config.yaml
model: "contrastive audio-text model"
noise_aug: 0.01
input: "log_mel"
spec_augment: true
tokenizer: "word"
encoder_mlp_ratio: 3
encoder_head_dim: 48
encoder_fused_qkv: false
encoder_moe: "top_k"
encoder_experts_per_token: 2
encoder_subsampling: 4
text_encoder_norm_position: "res_post"
eps: 1e-08
final_lr_fraction: 0.05
Rows from block 3 of the audio encoder of a small contrastive audio-text model, named by matrix and row number. Rows with one number belong to one neuron. Each number is 128 + 24 x the weight over its row's rms, rounded and kept within 0 to 255. All counts start at 0. Numbers have three digits each.
After each neuron's rows are labels from the 100 clips, of 14848, where the neuron reaches its highest value: "loudest band" is the band of the loudest frequency at the time of the peak. Only what is clearly more common there than usual is listed. The data: short read English sentences (LibriTTS-R). In brackets: how many of the 100, against the usual share in percent.
# fc1: first MLP up (encoder.blocks.3.ff1.fc1.weight, 576x192), inputs 78-116
# fc2: first MLP down (encoder.blocks.3.ff1.fc2.weight, 192x576, transposed), outputs 78-116

fc1.473:147131153159128087125165090122108126141128125094146134142143110156164118115126088143127132125114127144113139161131164
fc2.473:132114138080109130127141156132115164097163130106129123153123105110100109185127131186132167098120190135127136114134139
loudest band: 250 to 500 Hz (39 vs 12.1); 500 to 1000 Hz (25 vs 5.8)

fc1.384:117114116099143113137128133154139135098128087141131120132135166119142114116111166128130092121168118151176127127072105
fc2.384:118172125121146113143151066114128139125170123155121155141129094125131142107120150152128113132186142162170140157132125
loudest band: 250 to 500 Hz (40 vs 12.1)

fc1.546:124139136154118158146139099092117098128151116173075090100112110156154111169162112130100127074139148112102093092121118
fc2.546:104134148132140132152107131137156154114180076126110134159156095134131091073138151087122134111120152139152128120120104
loudest band: 1000 to 2000 Hz (25 vs 1.6)

fc1.57:113105081101135137127089125145114105096107161095149140130153154104178149151096116093089159131147130124146166145138119
fc2.57:168108150099107121084153126116145146127093168111137126137165101117124116145154159159132119121138151131173124157139152
loudest band: 500 to 1000 Hz (49 vs 5.8)

fc1.83:145120129088118122072090123144141111142118072095143115086090139136156090103129127118129132140067107094120101109136110
fc2.83:119100113108138123181101149123110115121107177119114136124162109109094111147153113103153113079136097113151151132143115
loudest band: 4000 to 8000 Hz (54 vs 4.3)

fc1.386:097131120106137143162132137121089137155104124106172146099141126145115086161150114143122139073088101137131109135143149
fc2.386:152137144114096136119131102109154159116196102149108155106103058153146135102105191115169124152158181123157141129126109
loudest band: 4000 to 8000 Hz (30 vs 4.3); 2000 to 4000 Hz (25 vs 1.9)

fc1.90:123054110119128172158102121115092100113118137092096114109155135087108121131086153149147109071149118110149131117110105
fc2.90:150157153122119137079126135116178196107145113135161139131130137186168154110125095148137117132076140164096091114122106
loudest band: 500 to 1000 Hz (49 vs 5.8)

fc1.344:167090123141116143105091082088136085096138127142122117118124132096116154104073132141131135110097133136134125138059129
fc2.344:138117139116121134127130137147137115124111160145134168156188098105110146180148123155149082121104141147149128097120114
loudest band: 500 to 1000 Hz (33 vs 5.8)

fc1.328:135084140147136110102095145119124158114138152078148164111105161084148147145155135128104123086136084125121130151143123
fc2.328:143122143079092144124112129109142150131072119143105137146140113125106121132071128139159107123102110148086117129128098
loudest band: 4000 to 8000 Hz (43 vs 4.3)

fc1.371:107141102141147116128121085155120109146109112118134127117096103134145114161100133156099164158081104079095068147103104
fc2.371:141178138148124166115097141128126197129117110132120140142080143176194112103131126076102145138141072123145141160124114
loudest band: 4000 to 8000 Hz (38 vs 4.3)

fc1.264:115107158123094130115118142131106160173127091122135128136119142106144144107142152132114136102176110144159157117100146
fc2.264:127115110120121129130141138118156122140067149118083121112126160121110122160112147142127130120140088096093108148133124
loudest band: 4000 to 8000 Hz (44 vs 4.3)

fc1.314:128129134083103089118143106139138117148167150155158143116138108094149134156105112155122127127112088137101113149108123
fc2.314:102120146135125198123149125150144135138109123127086118147102104152128140108081124140128126119154117137164110157129154
loudest band: 250 to 500 Hz (39 vs 12.1)

fc1.400:142143086099166091154090144131143118125122149143154087110165153096114108107132151150120088131164111114147153135130168
fc2.400:159108125156125154090110151137119127140150125117138133161105185172091139143118105131144110110121137148102119151112112
loudest band: 4000 to 8000 Hz (25 vs 4.3)

fc1.117:159122138103138125085072106135138101148156098110107095099126114141115133157113128173129167141116135097138110116136122
fc2.117:101175149136081132141145191108109147150136130142118162152102130152142151093149169139141132078142143183129134169128136
loudest band: 1000 to 2000 Hz (29 vs 1.6)

fc1.387:133116100095152124084082118117136132120131062112136104109088137131138106106121113127105124116087133104085094118117094
fc2.387:154074118116147107181085117123120112094092159118124143120161109116105092107152103105131112066144117118150138127132130
loudest band: 4000 to 8000 Hz (67 vs 4.3)

fc1.32:091114096153154091151122109102138115093145147134078146128148116133113100110112161160136100097107161138134102122112171
fc2.32:120155123141139148111083067139124109100192156099146134088101143157142112114127122107092141136145186126159135119112103
loudest band: 250 to 500 Hz (29 vs 12.1)

fc1.259:173153097115160156110177114111147117155152120104113159149136128161122147132137141109159145171125106106093131122113110
fc2.259:112128137166129101135147114113180183119120125138149124165136141119120126147101100146098108101139106163178114127118127
loudest band: 500 to 1000 Hz (50 vs 5.8)

fc1.35:139159120130164135121158149137136133143135144150154130147103126157130131096144158145166128101118084111133106084128101
fc2.35:128148143138154110176149140105106117112090131162121167123132144145137100156166141114112137160135126124106138121152147
loudest band: 250 to 500 Hz (32 vs 12.1)

fc1.89:126113125109136124106107142147132114118131132129098099095099119158109092137102114109108124148093126099132109159114147
fc2.89:122083123125142153147170167114126079120173149134127127131112047117093102134127124157143177120129156178087134157111126
loudest band: 500 to 1000 Hz (25 vs 5.8)

fc1.86:134118118154148083108095120156153117100126111101118124107103118108116145128119095141119145152137129114100067145129124
fc2.86:113145150109075156141146139123090119143128130098107133132109128122119061115161142115111132144127125089148156112140111
loudest band: 4000 to 8000 Hz (62 vs 4.3)

fc1.343:102167090092092077130110133145083107130091139107137142126123158145148144116135099122116079173108136117121160119115095
fc2.343:140126088133114148120137136160125104137086114128110151141162092125122153145124198141125133118127120132116103119140138
loudest band: 250 to 500 Hz (46 vs 12.1); 500 to 1000 Hz (27 vs 5.8)

fc1.280:112136142118140119106048125102154103113140149081132117089143143134147138165117118119112150130108142118103079131143114
fc2.280:125148152123104135133156160136114175165103133160126151147133121144128125123189152118137091097125100147151168159158147
loudest band: 4000 to 8000 Hz (60 vs 4.3); 2000 to 4000 Hz (33 vs 1.9)

fc1.373:108094136137150145146158090095097157154152147142155108099166141129131149164132117146146176111112109123129117122159134
fc2.373:109130145142128155190091140166155157111163100160168133173122112156116108101115100091163144147181141144150120134128142
loudest band: 2000 to 4000 Hz (38 vs 1.9)

fc1.234:094117107121160125139084074120149120093146090096129118098136159144136118118108086141111136137137149118124103147110151
fc2.234:146201120114129144106126120115129192130135090162130154119062155180206151138127109116116138128164132135124130154118142
loudest band: 4000 to 8000 Hz (85 vs 4.3)

fc1.31:114138060133167134103101110146112125132139101118163112140090167126135138126110117124125070143126093113166092111108150
fc2.31:155079146107093109134184133143160113118135145088129114122180132117105085104156145121154157135121141112097111141131124
loudest band: 500 to 1000 Hz (26 vs 5.8)

fc1.6:136107119128140079094113050149118132114159091149119133095087165132143138118095086170097128135146131154159127122084146
fc2.6:112093116142091145133163133100119089136058166111128113145153156118084111154133166094159135137097130133106116122168101
loudest band: 250 to 500 Hz (35 vs 12.1)

fc1.492:111106140147126095125114125134145101123126139106154108096097121146136090123101141177087165154090127094123068155139163
fc2.492:143182146130090148114098152124119209137104112144141140158100154176181125108130139074125122126122099137149121147131097
loudest band: 2000 to 4000 Hz (36 vs 1.9); 4000 to 8000 Hz (32 vs 4.3)

fc1.230:127140095157134147139141134098154104170081097092120133127172175106108162168091106145074135146107076146140132127160119
fc2.230:152146143103116113079190125125131150130203125125150148149050145117116140168171118120122086117102175143141162113109121
loudest band: 4000 to 8000 Hz (26 vs 4.3)

fc1.444:144111135147163113107084140139140142115121102121131118133135135137130135160114153135112138164098128129115113162130133
fc2.444:099124145105104125119143140176093122160118138095103135131094132128116070094181143096124129133166111107105170127149134
loudest band: 4000 to 8000 Hz (31 vs 4.3)

fc1.475:146145145117106126110092135106155147131088081121136097107105126115152122109108117121112114134095134099094123125157140
fc2.475:104107108141142126178130117139119134097120154149126156128133110136105118202135115123178120101175138141146136155106143
loudest band: 4000 to 8000 Hz (37 vs 4.3); 2000 to 4000 Hz (27 vs 1.9)

fc1.13:143111088134132137096072134080155138130127117130154145086142116118134146150101132162095133122088137124125104100099145
fc2.13:105157164124087118140170163169106150168147125151098127152107139117134112129159140106124135134155121105133150172152122
loudest band: 500 to 1000 Hz (35 vs 5.8)

fc1.419:148148140127140062127139177123120095128075129117153138105138122150104132085163086166109136128158113135098139142149129
fc2.419:100149133146134169113153193153130149128127146120144154161106117129126136205123122141143141127180172096134158169121102
loudest band: 4000 to 8000 Hz (28 vs 4.3)

fc1.455:124139101126119165153135077149108149120166092153121123146128145140133117104071090137089160129121115139111106114155147
fc2.455:137131118138142099085162134109121124121156170122124108152135131101115134151146169129146122135106153129128117111117153
loudest band: 2000 to 4000 Hz (26 vs 1.9)

fc1.376:090148122113132132108146128109130125081141135133124134124127120151162127131081119125161142134145120121155109142054136
fc2.376:131098151099121131127129140136098095165095128105128098095138137084094096109184095126107118111118105097097149100183088
loudest band: 250 to 500 Hz (42 vs 12.1)

fc1.568:134138116144112106079083112135104139179123150150101097114130135110136142164100146136125098117184157141195148121124114
fc2.568:107122108147133137085175122093134131113085159129134140111138153134136109139152141104091103173107142108102140150131117
loudest band: 4000 to 8000 Hz (45 vs 4.3)

fc1.277:181098118120132130130125152140093116110138155144094120127131145104123157145139100126135119141099140123115110125131142
fc2.277:161097120110119129109119137126158116124061151124144119085157128138095101162112134174149132158126169127127117158129120
loudest band: 500 to 1000 Hz (37 vs 5.8); 250 to 500 Hz (36 vs 12.1)

fc1.220:106106146121156120102166180091165096140108092124120120129156136150106153139131136154152123172167104151134115119134101
fc2.220:131162127120115112146159116149134146125090119169124165140136106139134136120130109116141125146165132146103140118180151
loudest band: 500 to 1000 Hz (26 vs 5.8)

fc1.75:139103107083115089085117142128141117115150062103151124082117141132140094109132112135109117145097113098114095105133132
fc2.75:119098108142143119184107111134123138116123156119114123132142084111098086172147109103170123070164111110149153116141113
loudest band: 4000 to 8000 Hz (41 vs 4.3)

fc1.175:144125089145136128107164098115162098168121131133156134135091134136121103181151118117131140145146156136154118165161135
fc2.175:144123150072118117074143149101135171108082120117106161070142089136124117142159155178083146104095147132126149186147144
loudest band: 500 to 1000 Hz (51 vs 5.8)

fc1.289:110134146138109126109127074135100157096113167172089113153131133122129139122088143110105176159128080129136132152147108
fc2.289:079109122090119155110142086111118133126116125126110106144149116095105151152178150151095076067136121157135136170151122
loudest band: 250 to 500 Hz (56 vs 12.1)

fc1.15:130137135155112150121054090103131122115110124124150107061131156123122133153121108149114117131076116115139091127154136
fc2.15:146141149134115124132122144136146159157113130131139134132106121141140120131158154119143111082122104136151161146147119
loudest band: 4000 to 8000 Hz (60 vs 4.3)

fc1.393:123126125116151124130129128096138129078141135145133112121141129146144117151056133128130129138142136099140114148069163
fc2.393:130100153088124133107140164142102092172119113106118117106138128089090096099187104125100121108129125103113153130173095
loudest band: 250 to 500 Hz (37 vs 12.1)

fc1.93:151129112156136140103042077107121101148101080109128107083137132124125118141137133147069133130100120130133112122139139
fc2.93:155192131113114127107118152135126195137119114134141161137064163177177133120142155121132113097127122154121134137140089
loudest band: 4000 to 8000 Hz (41 vs 4.3)

fc1.389:156120114174112118097078113090146121137115104121143122092125192117154126143101107104127093132133128100102115121166112
fc2.389:095126113114144147143125114138119153104152149135078159120109162171144098147152107108151134110144190162148129130110110
loudest band: 4000 to 8000 Hz (46 vs 4.3)

fc1.513:155133152126111152125114124141119114123132088098162103129135130120090096160146090105161108178166132162122137150109167
fc2.513:126125133129097147147122177150138125123060117142097130080074126146133105111079101153164191137154122113101140163126119
loudest band: 250 to 500 Hz (38 vs 12.1)

fc1.243:097124132144120120126099107107102111127168122107154102158131156136135120153087135122140126164140095144134110118149152
fc2.243:076118133095140132128176109081136160109127132085096113153140097123118144134161134135104089109130128123143112120104166
loudest band: 250 to 500 Hz (59 vs 12.1); 500 to 1000 Hz (32 vs 5.8)

fc1.416:139135142096154108094101117182137109138127067100156091098089107142127103092109151105098149133116102083112146117137134
fc2.416:121124133144119141162134126087112158130089206134136155154165134120108134130163126133134121071108131171132133131142117
loudest band: 2000 to 4000 Hz (38 vs 1.9)

fc1.159:133144143174129126115126132128129155084151149108093104116113086145165126126113141111162111125092115117170171152138135
fc2.159:120116111163099106150122084138129127121091156166126150151142135119120110090118134095090148160132107119106114138148124
loudest band: 250 to 500 Hz (35 vs 12.1)

fc1.14:121110138098144084089126119145120118147103110117110087081105147125123076093145104116140108085093091106102122118127114
fc2.14:111092140150135164150105097100114122151103168152114125146148072103101129123130123121125147091111136160102133133142147
loudest band: 4000 to 8000 Hz (62 vs 4.3)

fc1.540:103128126090172098147165113175135110121153065138151114113119141137131116090129135149099131135141119115108132132086111
fc2.540:115181124132121116129121120126137152130142146135138145133140097113140154162101130132122139171136113145169121166119143
loudest band: 250 to 500 Hz (34 vs 12.1)

fc1.250:156127171120150096147147112105129127111143139131155096091102126108156144151127122118088136158163106137122128166131159
fc2.250:174110129095119158132122160148157112142092143150107149130118120123142116132128096152111142138114136121129116143151133
loudest band: 250 to 500 Hz (39 vs 12.1)

fc1.391:148105135157140102119095105122146117133155070122125116115117148135165108106113124151137128138139140140095091152131154
fc2.391:106137141132091147148123154140087119128083137106113134151109153122111075118150119098140128141154141112108139126158126
loudest band: 4000 to 8000 Hz (88 vs 4.3)

fc1.377:123143135135109152130113113107124159140160099114152095141128120108147112143140160114130127183130144141115169116095118
fc2.377:081098104134122104149161124140154145090052124122117101130139164109120134110085168097097111124141074106104096145121141
loudest band: 2000 to 4000 Hz (30 vs 1.9)

fc1.489:120120137151156137097111156122094125132100143158102144094122135159093129103135150106131112099093106113133163129116103
fc2.489:172097132139126103129107133130132156143111136132118144102110171143111113133096137111163138105167103169125113124132114
loudest band: 500 to 1000 Hz (38 vs 5.8)

fc1.122:100100155112158121122112128092174104156131146163143157134087164177115131172124133137151125096114136104072114133156159
fc2.122:125128104135114144098104085127119107124121131156125147097087108113134120132128118123114124145163158131148158134144170
loudest band: 4000 to 8000 Hz (27 vs 4.3)

fc1.385:101113133140157140131125071104114112119100135124119097093156100144138142165114100116107126119092103128158121132140133
fc2.385:103154115119128127114144155160164161113143120152166152143098139163157158132144142157171119126106138153101130142116139
loudest band: 4000 to 8000 Hz (38 vs 4.3)

fc1.68:104123128155143112069135136167164139159125152148136117132118170130092121161167090167108167117122138106154079174102129
fc2.68:152100146126110155084115113079105096161070157122124141104108062163125127153152119125134096090135154149092160152161112
loudest band: 4000 to 8000 Hz (32 vs 4.3)

fc1.539:073089141133133159119110114108105139138144141099124108157129160120144124095110132169117167155124151109136123103085090
fc2.539:112106103090148124130118106142133086132142168114147107144125137111105123125113158083100112119164109134144133142168161
loudest band: 250 to 500 Hz (57 vs 12.1)

fc1.88:158117096103101158134118093108123097121126135099140116108150127131132152094085176131121166087109140104150112122089121
fc2.88:134162154131112121120149136117141169113133166174128173173173132150132188130124099155166104105093130170115106133126142
loudest band: 500 to 1000 Hz (36 vs 5.8)

fc1.79:154145121143176092091133097125128142084117124118176142098108149106138140156119076122114092100147139106145102136114109
fc2.79:101161144109116144137161136085099115166163112140075137160102127104129109113138111145107124154181147145115136124140121
loudest band: 250 to 500 Hz (42 vs 12.1)

fc1.97:102142109121154124093094134120121120099156102129127111091116132145115139145103100158150113159096124135100105163094117
fc2.97:124128131124119114143178169164132090138167117130114113121091082114123105110129140135127161135188168113111134140135162
loudest band: 500 to 1000 Hz (35 vs 5.8)

fc1.337:126126132133144123128107111135132114152126126094111106120111130144131118153076128163103147149108111087096088152109156
fc2.337:145171151141108136119113145134107192136125101142123137142073166164188109104137129085115133113158093131146143141145112
loudest band: 4000 to 8000 Hz (46 vs 4.3)

fc1.574:076105097107136131115138111121165142182170134133102141155158130137147126139085109132103164121132173135052156103169138
fc2.574:164121118160140131131136118107118110114122136143135149094103129125115144093138130099144129134135167152125152165122115
loudest band: 2000 to 4000 Hz (25 vs 1.9)

fc1.65:141120096147156111098102135103127138067116129133140130130121112112127147167079091148114140148110118118105047117089163
fc2.65:119117168116111113131171135143103119173123114105112109137134149099109054089174112090097134130138108090130162145154100
loudest band: 1000 to 2000 Hz (25 vs 1.6)

fc1.346:101146137150153156163162140090088085100120102097145100146119119082166096114124100096134124120122091122153122088139152
fc2.346:100116126151130083148143095128096171120171096098108122166140126118100117143140134129145112159139150090127139131114085
loudest band: 500 to 1000 Hz (35 vs 5.8); 250 to 500 Hz (33 vs 12.1)

fc1.214:145144117088109133116098150120139105127107104113148126122151126150180144172109112135143129164122085112134137172094143
fc2.214:131131124101135151094129111127152178123091124096114141127147064136122124143141149145137111110111138135187126130136113
loudest band: 500 to 1000 Hz (40 vs 5.8); 250 to 500 Hz (40 vs 12.1)

fc1.188:085136132134167114170108061093114141103093103124125123096101145131151103129121113124091088166110145134129152111119118
fc2.188:122201120130114146120147143143121198138119130160147162145071165182191166128153148129129110132149129148131155168133151
loudest band: 4000 to 8000 Hz (62 vs 4.3)

fc1.325:101134138148163160123122142142146111140135098144122099125125150132121109157091125147150089112116118093171093104087096
fc2.325:139108112139167136127172119102128125129134166112108118101115119149119121138115086116133131138117155137103134130112149
loudest band: 4000 to 8000 Hz (31 vs 4.3)

fc1.284:117091135094137084098090145157148132141111074116137116081136121131109086117111123125132097111108133105087132118141111
fc2.284:159073127140122134132094113098126117140099150127122112132161108102102106110133107101115135082136123145103130117142145
loudest band: 4000 to 8000 Hz (83 vs 4.3)

fc1.503:179167105139113123155110164108147102165108108116106121108112102142166100138164087096149113137129134130166145133157144
fc2.503:143098117150124134125132180138113120130137098124110145115154130136117142142125181158159143112131180094056140125121096
loudest band: 4000 to 8000 Hz (27 vs 4.3)

fc1.101:159131087125152119091115124146164102109137065136161125087116141134133104150135127168116121131133124135149134110104119
fc2.101:092157115137087153132130141144136124141121158174107162142130133144120173119120156144138129142156162177118109158104162
loudest band: 500 to 1000 Hz (28 vs 5.8)

fc1.428:129129151135141153153124119123131120146103137110099136139155139134090132128149116143089134084144149165132147158118158
fc2.428:178115133129102147118133097129132175127141102144128123162101123121091113147110107095150196120127124122096119129134119
loudest band: 4000 to 8000 Hz (72 vs 4.3)

fc1.245:115111102099123095159137132096103115095101127108163122152148077160099122146105159119093091123112153092085099119092105
fc2.245:145140108151121115125110106142126128163172122122117117101111115142134114094099164149171199102164135143105113118109124
loudest band: 500 to 1000 Hz (36 vs 5.8)

fc1.26:141146117078159106133132097085095112143185098151159152147123157107093158140119129087114154170137129131152171137122100
fc2.26:084092111095150127145144136128158131107136148125110109103157130100131143111107135168081127121141116130118103143109143
loudest band: 2000 to 4000 Hz (46 vs 1.9)

fc1.107:197095124108151147105142133115105103131158153099121131113118130106173110121105154126141138137162087148142113076143145
fc2.107:113125148123144092102140147113120116113115145137118104135136185136119111116133073153099080136105120161120108139105141
loudest band: 250 to 500 Hz (32 vs 12.1)

fc1.0:145150158147131152128089116091132101154187094143111090170132134159153100113101104151122108149172157135150111146141149
fc2.0:116122118169140092135151098088125154112102154147117113067117140107131120106153113092096102148129127103089128147113144
loudest band: 250 to 500 Hz (31 vs 12.1)

fc1.339:113122122149151147135092069161131130093143146150167101115121135113130145152072160133145126160139143109153127140084138
fc2.339:095096132125109122129140135125121112120104194123143131147190132080100105168133133140165117110126162136128124106112092
loudest band: 500 to 1000 Hz (47 vs 5.8)

fc1.569:098133115122098123137115157133148171098094106159099126148145106167091088151134172125142097109140144161116113132108102
fc2.569:165119110121133135161159141151099106128095110118106122117089088135137097107090157139128152106141109097115158134135105
loudest band: 500 to 1000 Hz (29 vs 5.8)

fc1.533:124106120120156127101092103133142102103104123107174099091100149153126109169099116107114111131119115117157118151094110
fc2.533:129203134123110135120130132130132204133134110173135158134071151194213172135137133126113123129150130146123122157127130
loudest band: 4000 to 8000 Hz (28 vs 4.3)

fc1.422:165096143112110135144148152131162148099173111150104133091138174114098143151151144193073119078134098132170111123102109
fc2.422:130123107101108147122198174122128107111127147123103095105118074141143118154125095144157120144124127104084144135127084
loudest band: 500 to 1000 Hz (47 vs 5.8)

fc1.134:162123138121123131147143137081185087146099124155158133099106150105148129123113105150157132140085120094148112158107086
fc2.134:134112080076104142121201145151139138120087172144126133110151117133122111162082143130112137132160153144089126098143148
loudest band: 500 to 1000 Hz (32 vs 5.8)

fc1.80:081089133101086132099131129091176162143166100118155090143117113136126149152131098131140176111162127115118119106109138
fc2.80:150141135096096141102101097131135130113116110142104135127126044122140125111135112158162184095108121127183147167139108
loudest band: 500 to 1000 Hz (31 vs 5.8)

fc1.139:116129110142134149120087091052150148103093117123119131123121141153138111167085146090123124124125121113142100121113095
fc2.139:100122149129135095122166086126107120158182125140125140142148134115102105084139152150105116114155152166150141093133103
loudest band: 1000 to 2000 Hz (35 vs 1.6)

fc1.152:144164161140135146122116099151150124128131168122154106169158115110159128145095140100156110155115082156123131098152121
fc2.152:126103123149144120058115105146160168098104105113125129136118167135119110115139143104104117168101120146178109156138161
loudest band: 250 to 500 Hz (61 vs 12.1)

fc1.456:096144142089141118139141151127114099124143136102168114119107152155110111108089108107122111132114107128115092159057134
fc2.456:131144117121124092136167104128126156130181146155100143146079115142134135107122110139126134155168130134155138091129163
loudest band: 250 to 500 Hz (44 vs 12.1); 500 to 1000 Hz (31 vs 5.8)

fc1.74:161109119128147128112044133112125134097127124140160135139132134144127131141128107136136155162088116122098080112128115
fc2.74:126105153144116121123181137169114106155133122117108108124129154115121085086186140108131097133155157111133162119164130
loudest band: 4000 to 8000 Hz (39 vs 4.3)

fc1.375:156125115099133158106141145083133127116139146158142132121106130127114104167144105128125123114109139150150132140137148
fc2.375:129098107099115111152067170203134109119129103145147126118140090120109111137104136126145179127121134120085135177144122
loudest band: 500 to 1000 Hz (38 vs 5.8); 250 to 500 Hz (30 vs 12.1)

fc1.213:079099135125118071146137178182148138186106122118140175130159123106166128127144107123135124155147139113107127103124126
fc2.213:139125109145153138099178193134112134124109143133129118101105127111116139143131179146138129121153184104107142181139146
loudest band: 4000 to 8000 Hz (28 vs 4.3)

fc1.96:122105081126135144119134125152140113102101134126159090103101179131115125120125116118131102165102122124127102114116120
fc2.96:113076144130134110139146146139150123088137137086130144096127169112098104088139114134125130101100164132090113098137122
loudest band: 500 to 1000 Hz (29 vs 5.8)

fc1.347:120152148147126118155137108130151103133122153079112150129107080127119115154159087089163167139109103140109118143145103
fc2.347:171100137133079122085109120140141142127070138130087147131100119141113110100112123146121177123164140119092117144139165
loudest band: 500 to 1000 Hz (32 vs 5.8); 250 to 500 Hz (30 vs 12.1)

fc1.357:127111133101097127145116166137132100112137122150145155151151107156157135177122129092095104102097111110168116102158108
fc2.357:122155088142106137150175136135158143125080083118121162067121100115126113106129174092178124145153132122113119100128151
loudest band: 250 to 500 Hz (42 vs 12.1); 500 to 1000 Hz (27 vs 5.8)

fc1.128:127126131108135164151142160134163137139140135124180114115112190108124113137134106110092167126124101094151119104098090
fc2.128:118121143106140136137181091138159150154153120135092154163115104129107136128098085126138138115081106119071119142122114
loudest band: 2000 to 4000 Hz (42 vs 1.9)

fc1.501:155099092133152093110117134094131143112124095158137105136122155156076112115185094118153146148125092121137147149133120
fc2.501:139096106138116140155177149137140096121106131130135124112126147135118125123071067148119141111141107142059103144096173
loudest band: 4000 to 8000 Hz (66 vs 4.3)

fc1.49:131113137132112125137136107089120109137144131087137106103116139139135144143138126135126128081115148103152085153102146
fc2.49:162147124134137111129119172128125179135153095178149127135131106149175119174138144100149113144130114139133141110145138
loudest band: 500 to 1000 Hz (32 vs 5.8)

fc1.8:100135102130131104096114093137111150140162146108105151081152153085116142135115131132111155118079105167089116125148188
fc2.8:165105118131116179074105148145151127135124138112097125090091092170153116153100126160151135093134151139170151128128110
loudest band: 500 to 1000 Hz (29 vs 5.8)